Rows from block 3 of the image encoder of a small image captioner, named by matrix and row number. Rows with one number belong to one neuron. Each number is 128 + 24 x the weight over its row's rms, rounded and kept within 0 to 255. All counts start at 0. Numbers have three digits each.
After each neuron's rows are labels from the 100 images, of 14848, where the neuron reaches its largest size: "strongest on" is what is common among them. Only what is clearly more common there than usual is listed. The data: regions of photos with short descriptions (Visual Genome). In brackets: how many of the 100, against the usual share in percent.
# u: gMLP up (value half) (encoder.blocks.3.mixer.u.weight, 640x320), inputs 0-159
# v: gMLP up (gate half) (encoder.blocks.3.mixer.v.weight, 640x320), inputs 0-159
# out: gMLP down (encoder.blocks.3.mixer.out.weight, 320x640, transposed), outputs 0-159

u.237:155120086119146124143176142135131114126085128141145098128206091099134144121121115111119109138138158090120162162146125137134145141149146130118087102084154158113152114133141123114136123115120111140113139131127115172163111133145114124125122100123108082153061145166103097119120086134109077135171156136133157148164130117158144119134122124108140155170128144149120148144137095134147109098129130119171121089110114158120124124153172122116158130103131101114120134096162057122120128128138137
v.237:118138120121105114128129126108152154138146119170111124063100151088136142079072175115148106117122118122058115142130062169156072174079168133136119139162138136155142083091118092134122116126119161156081107092110118147121093147119145122118149146132169123129098096107101138132118117155136102111082160143137144102159113172171133145181135104118106141128131119106111132149128106122100136154158139139142151112136145112109145116168090136130138107092124091153130132112144125093161158125080147
out.237:122111148137168098172126130110118144130165158157109126138101153133112105094125107155140147134143132095169103102119177118128124127158119163158121132145155070131125108105119147156122139135100135110125119117066145112139095114150079142089093132125137156117129112150141126157090111136148109117103105127164149140135122171120150121072128149157142127142141140161179146148113101106124121143147108122113132165160139072166119137150129134109123112136142142166122133090116145129112181122143106
strongest on: text has "sky" (33 vs 1.8)

u.512:130095116160185124126132143147124108177115124139150140133131076107117124083095108124097156126155141136142115143059126094102118101104151125129149107117097117120121133098162089130132115164138145130092139101133143140120085156152124140109125126104122103123160132138080152117127145140091108076110108118085141153149095129114159163166172157151141103088144147123124144131175136107084139135143090122148123124150116127097168125147120117143106182124102130074116114172160155154127106203104156
v.512:109132103164154127138115115124125135125119121122117101113142124103134122121161147143166118158137209176160105095131104159136148101132143147117119133159107113124146119153132149144155113131141149120115112116100137140125157135106184121117113131135137148141120090139136136135122124108090119122079130166143134160158131146115116109146123128131167165118117179149114137155139144088159129126138125108081143083117108107091132106128088122118132108088139114081168110121156111101096168144136180
out.512:131086164111077091161103122143146137072124115170094152126116150094169109113140134128105137083096180154132167101108123111118188144135132113168146120127135169119153132149175114173087144142146136094117130148118126137120137089179139145126168086151148153124177123089140114122097086137133141126120110131154125131141087143156124132092110133133184134130125137113130093132145118103115165136146144125155136115126120128096140139103108108145164121130120096158119143120092144139122146090125146
strongest on: text has "man" (29 vs 8.1)

u.236:139141115133134105124148126173141092150140098135174129108106109101124163065136136072153137156138128131138083162153151111120124138123125159137139132140103156099165106142125156142100114139122118109132121130087158146119142134132121160132170156094117106107178091139072147118117092128150134131134149142155178133123081092107107127119153126115147128128146119142119143104118148131130139096108110145162094158125126117126135118112134131129132171140124135118118149154133149128134142130116157
v.236:085160197136170139104097134083129174100111122126109134126115132123127161156096139180092144133131107137164141128142096112103132189127114099103110141097127120087155106164141145113146068196167132127155146134087145113130125134141139127102072114125087146132155178111116117120114120113133099155105114146113145109103151161102162112158074157137143151119162119150137140127084131113135121133129098105145187122111098129090128125139147160101088114134124156105116157146101128086134137173098104
out.236:140130135101150138088155143132091157098173158075155108151112114095127123124083167138162149163123140123102101110132144123117122139146133136111134138131161143134162092145151105133113190134087151120121124136109122135116130168153150105130130110175112093083147138109144086113114129178107137123137174114147156148136102135115142139137148105129120127128162117139094104208055220103097096125135149172132141102096073074116107091136160111087134162118126126105138101116095113088145145148119126
strongest on: text has "man" (26 vs 8.1)

u.559:136144093077107134143127114107064132149144105083138150132128122101093116140099136141113111105157116139143134093133145165126106111108098133123149130149118046170157090162094168127153138113172144131108138132141168132139099144113128122155121169092139082153102154126111132131131146156162098209140118152122132127141142129074119128142164112190141103118197093100129115137125120147146145169093109130130115121150120146106107118129104101110084136149100128149128112147156088100101112153138163
v.559:162071142139144131123148147136139168130141119122104107130106169170108125101118112144140120149146122188072145162139071154130143139091115083124066131108147099152104142136093117136140145165118098129129106116090136120139125143148138126143148116135119149165120109125130122156115112105137166142132114140113132159113162129133130119130178143131097137097085112134122061138127124095129102147126138108182091119131120196149136132134122125107131146128113124103105102114151128126160134119080154
out.559:143141172097129116150104109166089091143140104153119127101117136106175120112150094119123143154128130156116096109156114128115117154117098121102120113153113142123103130142119122157106150109137181157138132102141175070104139122141125140134139109121129117087137124096156145157116134101124090109155150062161135100092118127121106145157144152166125117131116080153132151115111123123089118155137106104142128166130101159161142123166162133135121089138122147149116097091121089118116123135134109
strongest on: text has "man" (25 vs 8.1)

u.13:140150146176119131124152136095151145164131126081151149092136125118114179123149129123153129104120149160150116100129132112115127132127124162151132117149124143105099150102112124115168099139116133131127107125139161166112159131109138126126169129176156089118120101104116116087162157107100133133121157066095101122109135131127113137168114111184128134144137099095126114164095106175135148113114118084106143138141126120119095089124146125111122131173139120121123128130158110131127129127127119
v.13:089095081129144107104155136099115110121157083098096111093140088114129147118164090121139126114131131098114132120146126133109141135128135201162114118130098122129087132138084117115175123081149109171144106153135126117100104130142146123108101157126100125112131087123125101104142137098133094150143108168120107140151144139114130115143142130146106157097110116175063102162122096101120101110145145114135103130124127157086142146144116151139132120153178115119159161158156099141073128127145121
out.13:095081145136124148175138074161145122122149137131149130150170141118103116131113116116119123116117140120104164145097135129097122123120163152135107147100114121104090169127137125096109158113122151148108140135158137153165131124124143135197121189121115130088156139150121155132156109144173128154114103162135126143090176125133100164164213125127150159151095099129158132119091124110136111126117128140127129092124081117115114162127149137107080136163148123153124142148109136100153101122094172
strongest on: text has "sky" (26 vs 1.8)

u.227:169163125158145139112181145125073146126094131117122171106117156136119185157125137134147135138116112141143134128135126157113116112173172096087133175120142136110115139122164155144144150153177165089111154135138150147137119125088139112099112132146146122073150138114146178122167128115097134130182174104123097132105130123174146149169170141126119138103149139154097107137161113112158113128148127123126127104138138131122146122131113149132122113132155112092126097096154108128105078174120062
v.227:096165111185120152121128112131127126052127125135121144131155134122148120169120096142107149160125107143106166091164085119133119102125127140130123092157101149127117170129099155151191117117111140142129128127177170099115118096138131110142139114134145094120140177120093155090170144126153097120154128118112086096146147180088184114114128130126137160152132157156079125144106117113162144135110108141119097091135107157124154123111141162114151146116155107080096091115123119080154130101103088
out.227:094144139123137132130109153141148106116116132127133097088158111109176110112150132118174114126157136153138132186134141122112141132136128117103106126132139149128138095140111100102125117139111170155151109125149191146161141120109136116120142099172132099136132151130120103148124132109147182122108177107127112126121133150135127097122109099127144109112116138118110137155103129134148107107105139152112151103112113136151081123105137124147084141111182164151125117112193140152141141197102140
strongest on: text has "sky" (30 vs 1.8)

u.554:111099109114114108140134120145117165123107102136109151067123109105089105139127139129143121135119126161188112160154118092120124135135094123175076124120128145153141144136170166110148129121169153112162135140158131144131115132151112098127147145122118141120158144169131116149120129115126123152135114174144118092139138123115132161156141136132144128121136120138145106176102139138135135133117128093151097104151110110140113120125145152144152169125170096142144088156125130074130170116143177
v.554:162103073159141129098149130093134159146109127123134129112101122185113127153111137104147110095120141100160102085116151108116110124149103147117177141128163146109093160145115152137143093142129137104109078113100105106120126138140146123123100156138113141118144114147138092140127148130132158124082119121158133101121151152117166160112106103078139077090153127168108145126132095119097128136145160109125119153121055182135106116185121119092110148158120119124141086165113128103117174114112153
out.554:166155097141139079122121122119121143172124086113102110118131120138162123164175180141143113131158127134116159098134123171083101180106112093100147131156089157110114151100109100117111126103132144095121135106132110104136115129080133129102097143115108127095116170108131184095115125104162140142138169126108087149143127134102134107124103137131167109127087101111103157132153144131114126138102082139115102169119136088117178169107133097078167046099115123144104132116131085135135155140150114
strongest on: text has "man" (34 vs 8.1); text has "shirt" (25 vs 2.9)

u.320:131131108134089102116151087113148115159156103073184103091094100136167152132136134151100159156122072132132127139148086131103117110085079162116113132178157119114177155111103094156177130157103150143154139106174144137153132115118139154145118103148141136122195125137113108129119146129165087144154095145171110144128092121125084123123130138102150130128100129158149127152094165137150113146146115119075171174155146115125099110129109152079152109157122106131116142145134172120102107127084120
v.320:147068130140162117160135091130109131075137174160167148095156181121150144117121133133138111149065124096145119166082120133113086156084105151149146145166125099132131125129155109097094098135101172111139084131152140133164128138160145162127154119117119141122118092155091161108107133113109119111129114112140115119134133112147117128137124136125131099136146149100117120126153120099105143114127154144109115087094144132078118141115154103188122135151083141152094122155148139140116085118132140
out.320:136136117121102122134127126096137122133096107144103126108129139105162122146176108146141115153094086154112055120107134141146154120143079124157150146133120134181097122136148148093103139114157119139159172112123175101065162115105144136106133164089149107143127101143126124126109128132129125133112132115141122158110120104148170166151077111119161151124125096131137140134114087112137096116146110150139082119152195101122185128137098109139116158109099124135088171183104150098124143103180171
strongest on: text has "man" (26 vs 8.1)

u.359:137119148148099120096129113126154163107142060130096142137082094127147102140136093122103097152114110135109141141127137153146099181134101107133087160139117131096129136133120158141114112122145123142112124137088121111198138131104159130116157079111131120109078173144158128116127159147133081130131113136148132157125119141132120140138157151116173130103158111140118143129112143129136147100190091156140116136155103148130123111122114113162141095094164083139133168144105139110099156119163113
v.359:145133139106141086105154173122126090140091160113121211139103156151144143159112139146136106136133134166134167119159112135117104130109116108135139089112105125122150206103136115132138120097135160142165130135139112127134096126121116124165116148113127120107122141119104153122064151126112111105135156148120150131101120139130071095140137125119151143120099110166145121130125136123134112153125104151093085123104111138113130120081133084115106138111124114111142149157088129148163140059167134
out.359:094147127137138128130155163140123159138118146134106115113102075064119096108106136143116126112101151183143104162150123154140131121141144124091131181156128159095155132099154099115115107128129154147152162141112141160098122134105099139143125096155125158156099127148089141119144138135086122135151144113128132164116140129112154111124130117096112115107108128136166130107140134124098122137160147118161149083205087118130164114093128181146132140147093094132121108136147112113114133155157106
strongest on: text has "sky" (26 vs 1.8)

u.207:207115141118129131104142097166134129160166121133153113147165127125105164157122104130123150112152138165073141093160178157117133111077118118136140079150141123106141140146103105108169122137116108114123155180106156144158116091126143131158136118110131072114134122133102153145143097175163147159122106099082130112114164130153112122169140107128098109084151119131137120174117093106123101135093085096124089135158093107126110138153105087143114089112124124149116134104149122106129129119154158
v.207:146121144145124110146169136181186109135125184149167137111127082122113136125092127119135134151141162160130123131155129084081139141112110144129091081145069105122145136142118147112132130159144100095143138141123094128171140152120141128183111121129162122151126112148134164131108128119096115153094118096114152127097138109134176148139105125153073122130119142103132113131105129130127144131116094093142126118128093130106116157127112071106122107096145182126132092092126177084103102133147084
out.207:128144142147122141122101107135107120126138127121154124110132113187116196130141105114123134144132140206116120103120118107123107117168121113099092095148133133145136122130100119108130141143152143139090119107110107158126128134125144132107123143139125103114104185102143112129066111100153126147060155148149131110134170138137114111130141122142175085110129090133103104114094175124123132140128129108140187133136131089165115136158145133137173156107134072135136141116166129108101130116141183
strongest on: text has "baseball" (35 vs 0.5)

u.388:129077123119122095153147128136128148145136134134154144133119080102172133111122119174122114141112102131121098126137132141120116139161173101103111095149169204129147129068169117106101148120130107054079118156113107125148108147111141121072158128169112117153153133132163107166126149173101148145087162084132085121139118094120158139138124074118174141122097131107156128131146134120152182133143144142158139140132153160132116159135151124139119091138125125114128128107123123147155109119144145
v.388:142110126113150152146109129128146127110149152143144124125101106144139134125137099109103152112124133089121118134143123122082126113164059093133136136126106120127094166097088108095117113101166145174123098136097098134128148127121139122125128165165169151100132165112163121128160075126151132133134122146138141088110158115106158127072125131149120095129199117113133170113105149150112161133101120146168125148150116140121133123162141140160154092121109131132165126147138107145100100115135137
out.388:144130133186125102140136126169123118131142153141098105094177098151188135102081164115122123103104171139141130138118142110180107130137123121112097161151135115130134110091078084155087124091145158139104152187161146126107105155182155136095133151130131136138128186090132146133125100147143158149125105088173132154124113123149114130127114151137127108119181113127118131130144125116116114128146108103130139097109106189157130111165148103122111153143095092099138129150135189136098177156109132
strongest on: text has "red" (30 vs 4.3)

u.279:129098132137113129119137126150115167138165132149157117140145120112073167113136127155174126075133103141138131126124151085166142138153144102157156116121127132148155120108147140124119121204145115123127168136110089106153146157124109135112126146138125118132101103162124136144109130126113103112117095155156082155120143145149133132109133147114176133103116144157156138116107190115174115108134128100101088081165136099144152126146114132135101099121120089153063106112072088146109154132153107
v.279:138082098136107159122138123095126173197122141148137090142119114147092125095114138148199114113105168137133161117125133139121124154142129135086154135120161099150129142122131140119120142126157107102117104112127138075125110194088149140123141129127120136147115103126095163144120100117105139105165111173116119162112122128141146135137107117134101090100134109138153112137137127147084157109120106136135130128091163108096121149196132102111126133120141143162100114110147113132092108132122113
out.279:089112083094117144104134124134097136114133166148103144123141113127131144160097124147147173125098147125179099117102140154106160153122139125130118119166159177161113129148087139080106143126146089166093134120073106115126118093113144156103129156140133165134159146107169091132137116098109192122132149149109160093130101094145162156118146136115144140142105112124139119169125134110140141157121137132138126135117134102149153145161118113132102158147134128094154145119174136106125103141144124
strongest on: text has "red" (32 vs 4.3)