A small image captioner, trained from scratch: 64-pixel images.
Rows from block 2 of the image encoder, named by matrix and row number. Rows with one number belong to one neuron. Each number is 50 + 12 x the weight over its row's rms, rounded and kept within 0 to 99. All counts start at 0. After the name is the row's rms in percent of the matrix's.
# u: gMLP up (value half) (encoder.blocks.2.mixer.u.weight, 640x320), inputs 107-213
# v: gMLP up (gate half) (encoder.blocks.2.mixer.v.weight, 640x320), inputs 107-213
# out: gMLP down (encoder.blocks.2.mixer.out.weight, 320x640, transposed), outputs 107-213
u.340 099:43 50 60 57 59 56 55 33 49 35 64 73 53 48 74 41 36 32 59 69 68 49 50 38 36 50 46 39 38 60 55 39 50 57 42 49 50 72 63 32 48 39 57 59 63 42 48 51 49 46 59 45 47 47 65 41 49 43 64 39 28 47 51 51 73 61 44 54 47 57 53 65 30 63 70 24 63 60 50 54 44 36 37 38 57 55 58 51 34 28 48 39 27 61 59 37 65 72 45 77 56 43 52 27 35 59 43
u.341 108:46 48 35 32 58 39 51 36 66 50 31 50 49 33 45 46 57 57 50 37 38 54 52 26 50 69 54 32 63 61 55 77 66 62 49 69 47 57 36 56 33 28 51 46 60 67 51 49 55 61 50 44 53 64 47 56 59 40 52 62 55 49 44 61 51 47 52 43 27 45 53 46 45 56 43 57 72 43 30 29 70 55 42 49 53 52 34 31 50 42 39 55 36 60 66 69 50 52 26 71 43 67 46 62 75 41 46
u.342 102:59 56 30 66 60 53 64 64 39 64 59 44 58 47 23 69 46 55 53 57 64 59 55 59 45 52 58 38 49 51 39 65 65 66 58 41 57 34 41 31 45 43 55 40 53 47 57 48 64 35 69 61 55 48 57 39 40 45 75 60 64 47 48 62 43 54 35 40 54 60 54 39 50 53 47 55 60 50 53 32 53 46 59 47 48 65 51 46 48 53 39 39 36 48 45 53 47 57 30 39 43 27 53 39 53 48 61
u.343 099:35 45 70 28 52 55 39 47 46 35 59 44 30 60 53 61 70 76 46 43 57 67 59 36 61 28 55 56 63 67 66 53 31 62 59 39 56 33 44 60 46 60 53 44 40 40 30 40 70 38 58 53 46 65 42 34 50 46 44 52 36 61 29 51 30 64 64 48 51 55 67 57 52 42 57 39 29 35 54 49 35 36 50 44 48 49 48 46 55 56 48 55 34 46 38 64 62 42 32 62 48 43 54 50 66 45 43
u.344 100:60 64 54 70 53 45 45 50 60 66 77 56 53 40 73 47 65 36 39 37 31 52 67 47 43 63 58 34 47 48 52 53 42 58 58 42 65 58 67 37 72 37 65 42 72 40 30 70 64 47 41 55 44 53 43 49 41 42 56 52 54 65 45 45 40 64 58 51 26 56 59 41 56 39 67 42 41 29 42 47 42 39 42 69 45 63 55 54 58 29 57 49 32 53 34 37 51 56 37 53 57 59 52 51 32 29 57
u.345 097:60 41 65 48 47 66 57 50 59 56 50 30 61 36 47 45 39 59 51 41 57 45 57 67 64 44 35 40 55 39 32 56 41 53 53 58 51 82 57 53 60 50 34 41 50 36 28 43 55 71 41 27 56 47 42 49 62 52 58 36 46 68 43 47 37 76 52 33 58 56 48 54 44 59 69 66 77 59 46 51 60 56 27 41 52 51 47 43 70 32 63 52 52 26 58 66 39 36 41 60 37 70 50 38 55 70 55
u.346 100:52 51 67 67 42 73 52 49 41 32 61 58 56 53 58 36 49 57 75 44 56 52 61 50 47 69 48 55 68 51 55 54 53 54 24 57 53 54 49 80 44 28 37 26 33 49 54 57 64 66 37 26 48 55 57 50 47 31 52 62 32 50 42 43 48 28 60 44 30 69 36 72 34 37 31 50 58 59 50 31 63 67 48 50 35 66 61 27 44 15 51 39 71 61 50 51 53 31 47 49 27 50 37 67 61 50 47
u.347 101:64 63 51 44 56 56 36 49 44 51 44 74 70 45 39 55 60 30 44 59 60 65 53 54 61 48 54 29 67 54 48 53 64 62 32 49 55 62 66 35 50 55 68 51 71 33 58 47 69 60 82 50 40 78 52 58 55 53 32 32 56 68 39 52 42 44 40 81 54 63 64 61 43 57 24 57 60 24 22 68 61 39 44 49 58 59 65 37 46 46 68 80 54 53 51 46 52 66 68 50 50 56 30 36 49 42 51
u.348 104:58 49 49 31 51 45 51 44 46 57 42 41 48 60 61 45 63 50 68 52 71 39 37 59 57 56 59 78 63 42 58 76 41 46 38 68 44 63 29 51 47 40 50 49 39 68 65 64 43 50 41 57 46 57 26 30 42 47 61 45 44 37 34 77 38 47 50 53 46 53 56 54 60 71 60 18 42 43 55 66 50 46 39 48 52 52 34 52 63 45 74 67 29 58 66 53 27 54 59 47 44 59 50 45 46 51 66
u.349 098:60 40 58 40 57 59 55 66 47 49 56 55 74 41 33 45 51 59 24 58 44 30 48 45 70 41 37 49 56 48 46 30 58 44 57 48 30 45 48 44 26 29 49 55 57 47 65 33 73 56 28 32 54 60 43 24 46 44 42 74 33 32 35 41 58 49 60 60 41 49 70 31 47 34 61 33 42 50 26 27 45 55 57 41 68 43 40 49 62 50 55 43 56 28 45 42 74 31 56 52 29 62 53 61 47 31 54
v.340 105:67 62 49 37 65 58 56 53 46 52 62 41 42 63 44 58 34 48 63 47 46 67 53 37 63 39 52 61 51 46 45 49 23 63 59 47 47 52 60 59 59 57 53 54 45 58 31 33 47 31 72 43 40 34 53 37 46 37 50 56 47 33 59 45 88 44 38 73 54 61 42 66 44 50 28 72 22 45 32 58 43 59 37 40 52 52 55 47 31 48 55 49 37 43 39 72 47 51 49 77 70 73 74 63 63 57 46
v.341 099:60 57 50 71 43 56 56 69 55 28 57 46 46 41 52 38 38 59 68 39 31 51 42 54 70 54 40 41 46 35 63 47 34 50 35 46 54 41 43 41 66 37 50 64 43 60 33 47 46 58 51 44 62 65 62 49 41 62 27 58 39 29 37 58 37 58 44 41 57 52 48 52 34 52 52 43 32 57 41 76 60 56 26 62 62 45 63 49 28 49 45 69 63 57 43 55 78 46 24 45 12 36 37 54 58 65 51
v.342 102:54 45 59 51 46 60 41 52 57 38 47 67 37 57 34 54 53 39 64 32 76 60 33 49 52 41 61 48 61 43 61 65 46 50 58 45 65 65 79 41 72 57 54 76 61 62 53 52 51 64 52 52 33 44 45 53 59 49 36 40 43 34 52 58 43 50 60 50 39 48 49 68 27 28 56 63 41 54 52 66 42 35 57 31 24 59 55 31 75 24 32 36 44 45 57 42 41 23 57 41 74 42 65 44 67 51 76
v.343 106:53 43 45 48 49 48 35 43 57 41 51 51 42 60 56 60 40 58 46 29 54 20 52 46 57 48 54 59 61 74 69 53 57 50 49 61 64 70 57 57 52 72 50 46 52 64 49 42 31 52 65 57 44 53 31 54 46 70 39 52 66 49 27 52 52 33 56 45 45 53 22 42 45 59 60 35 35 41 51 51 63 57 59 64 38 37 51 47 53 34 78 62 45 54 44 52 25 36 37 52 52 28 35 59 52 56 76
v.344 099:49 43 30 58 52 48 36 52 52 74 44 48 44 48 56 41 46 56 47 53 28 42 50 48 40 66 58 38 53 47 54 33 51 64 51 41 71 40 58 65 60 42 62 46 61 59 66 73 50 61 36 44 50 50 68 28 66 66 62 33 52 52 53 20 42 52 48 42 30 85 67 41 26 36 57 60 45 64 42 47 39 47 45 62 52 37 32 48 46 35 50 50 40 57 47 58 46 55 48 55 48 69 50 26 39 48 62
v.345 101:59 46 41 41 60 38 28 65 40 47 41 37 62 39 53 53 49 34 44 36 40 49 48 66 70 58 46 38 55 31 51 58 43 50 51 62 56 64 49 74 43 45 44 48 56 57 29 23 47 61 38 61 54 50 40 47 53 65 56 66 57 57 46 38 39 36 27 64 61 48 51 71 32 65 56 67 47 41 46 57 66 65 46 38 50 55 65 29 66 52 52 68 37 35 52 43 22 44 59 31 33 55 27 51 44 41 46
v.346 108:51 63 42 58 46 36 54 64 52 52 41 27 47 54 75 69 35 60 50 59 54 68 53 65 50 44 46 61 54 52 25 55 62 57 39 74 37 52 43 48 37 46 48 50 28 45 33 50 56 59 20 41 50 50 38 43 71 59 44 30 58 48 27 59 40 32 60 46 46 75 36 44 51 64 35 33 45 81 42 48 40 50 47 41 48 58 52 37 39 70 42 51 35 47 88 51 39 45 52 51 67 54 48 64 45 55 49
v.347 098:45 42 54 32 58 80 47 29 78 59 66 52 46 71 54 35 41 40 38 39 64 57 43 37 40 36 60 53 66 62 54 53 56 27 69 60 40 55 66 31 36 59 59 64 50 52 66 37 33 64 68 56 54 47 45 61 61 51 65 40 54 57 51 42 52 59 52 43 51 72 46 35 50 56 58 66 52 56 34 57 49 70 46 40 57 58 36 56 66 52 37 53 38 45 45 57 63 51 56 41 40 40 63 60 45 41 82
v.348 096:55 35 46 74 40 60 37 56 24 25 52 43 56 48 40 49 44 60 61 64 63 42 30 37 66 38 43 59 45 37 57 48 51 46 63 45 48 75 42 62 60 50 56 45 47 47 42 45 56 39 46 45 76 56 51 63 60 48 68 48 73 41 43 52 41 39 62 43 58 60 42 47 40 33 64 46 37 64 62 43 59 43 22 52 57 40 75 33 39 70 53 64 58 49 41 63 30 57 37 25 55 52 38 56 58 46 47
v.349 105:52 60 57 53 36 48 36 64 57 59 52 52 66 66 67 54 64 60 44 30 48 69 46 29 54 41 44 29 29 56 32 62 31 53 63 38 52 30 50 43 45 45 51 41 32 61 62 44 65 64 35 36 22 33 72 58 63 47 66 48 34 49 65 25 40 60 48 53 40 67 50 51 39 33 50 61 34 51 47 53 34 68 60 51 44 41 46 21 59 61 46 65 28 58 56 56 39 39 26 61 64 63 51 54 38 24 49
out.340 101:69 42 54 53 75 62 26 65 36 48 38 50 57 32 55 47 51 47 34 28 38 56 40 75 66 51 59 25 37 70 49 62 44 45 81 45 41 67 71 54 44 60 63 51 36 48 50 47 53 68 76 48 64 28 49 43 46 51 61 39 51 54 43 50 31 48 48 43 63 57 53 58 61 60 49 22 49 60 44 56 66 52 43 54 60 50 35 64 35 47 60 42 41 37 48 61 75 55 34 66 55 60 36 51 36 40 44
out.341 099:44 49 58 42 41 60 43 49 58 24 67 58 63 42 51 32 58 31 46 42 27 65 44 55 54 60 48 65 66 73 45 49 54 32 55 59 56 45 59 48 42 29 50 65 61 49 64 57 58 62 42 55 48 45 45 55 64 68 50 57 53 45 63 57 46 43 41 45 33 42 65 64 52 44 47 56 50 39 72 55 44 39 34 55 53 48 52 77 40 42 72 43 35 37 39 28 71 70 54 60 37 52 55 49 50 52 43
out.342 096:24 57 58 61 37 59 55 50 59 64 39 43 43 44 51 46 38 43 51 67 27 30 43 31 67 26 39 56 36 35 48 49 29 49 56 78 50 35 49 35 38 47 47 64 59 77 61 58 54 55 46 46 79 17 45 32 24 42 56 56 45 25 67 47 54 56 46 55 45 50 59 39 50 60 63 45 40 52 46 33 37 70 57 45 31 55 28 56 38 48 67 74 67 68 40 60 58 51 41 64 61 51 66 59 42 64 42
out.343 101:76 42 42 30 49 61 37 66 65 67 49 54 52 59 51 31 41 59 52 72 48 47 46 54 46 35 37 49 59 51 42 69 32 34 50 61 41 35 32 52 52 64 55 38 49 53 42 60 48 46 62 60 40 58 47 27 45 57 52 39 60 31 61 50 30 58 51 60 45 37 50 40 36 70 69 47 57 42 62 70 69 54 44 38 52 52 50 42 24 68 42 61 28 45 57 53 49 42 60 37 69 49 59 64 73 56 68
out.344 094:50 47 55 63 58 28 42 58 55 61 42 33 57 60 52 50 37 52 53 40 51 29 68 62 54 38 45 31 36 38 53 41 46 44 47 46 49 35 50 55 57 49 53 65 43 44 47 26 48 55 67 33 50 48 52 34 58 56 42 59 59 48 58 52 47 29 60 67 45 50 54 48 51 54 49 53 45 42 78 64 47 31 45 41 58 45 52 45 61 51 43 11 21 61 59 45 46 47 30 67 51 51 57 57 45 70 56
out.345 101:36 41 59 50 46 54 43 61 44 63 38 36 54 50 33 59 52 61 66 62 47 55 40 50 65 61 51 31 55 47 49 61 43 16 24 33 59 61 67 50 61 44 59 67 47 52 58 40 47 55 38 34 37 64 52 42 63 63 32 54 42 31 48 60 49 44 31 46 35 36 51 27 52 21 54 44 38 54 54 51 67 38 70 61 59 52 66 53 57 52 42 44 51 40 45 53 68 65 73 74 55 48 42 49 49 61 65
out.346 097:34 52 62 57 49 59 38 45 54 51 60 55 41 39 50 57 57 55 53 45 66 19 56 27 61 27 69 35 64 42 23 51 29 50 51 72 67 66 48 49 36 50 49 48 50 39 38 44 55 48 53 58 53 46 38 34 74 52 48 44 65 54 61 53 35 59 24 49 56 25 49 57 53 56 43 44 69 42 43 30 51 37 53 54 73 60 47 51 46 69 59 74 66 50 47 60 44 32 75 46 61 18 52 60 27 68 44
out.347 101:55 42 61 70 45 38 67 56 42 43 54 44 39 51 37 56 61 49 45 47 56 46 63 54 59 35 79 62 39 57 72 39 67 51 42 26 48 46 66 49 35 53 55 67 61 40 60 60 38 50 26 73 46 46 46 49 26 64 41 57 46 41 38 35 81 65 42 35 39 63 71 27 39 60 78 45 56 65 22 51 48 38 52 47 64 48 70 48 38 57 44 65 71 55 49 53 34 64 29 38 40 63 42 68 49 47 61
out.348 095:53 60 53 64 42 49 55 34 47 39 43 35 62 37 54 45 57 54 38 32 33 61 34 43 39 52 59 44 50 51 35 48 42 46 50 56 50 36 57 47 57 57 46 36 74 58 50 37 47 29 61 46 31 38 37 55 49 51 52 57 18 72 43 42 42 47 55 37 69 49 32 52 55 70 49 40 61 40 53 39 67 55 44 46 43 45 52 40 42 62 49 75 70 48 67 37 65 29 60 66 47 63 42 49 58 63 36
out.349 098:43 55 44 50 44 66 28 52 38 26 34 65 42 61 48 63 59 37 56 62 70 58 49 45 55 67 65 55 46 42 39 47 61 40 44 41 65 33 56 78 50 50 68 61 39 58 44 34 51 53 33 75 36 61 70 48 45 54 32 59 54 66 59 49 38 29 46 46 49 38 50 71 46 61 52 71 63 45 38 54 61 62 28 52 52 75 51 53 82 46 44 49 43 53 36 65 39 72 43 62 53 40 53 43 58 64 73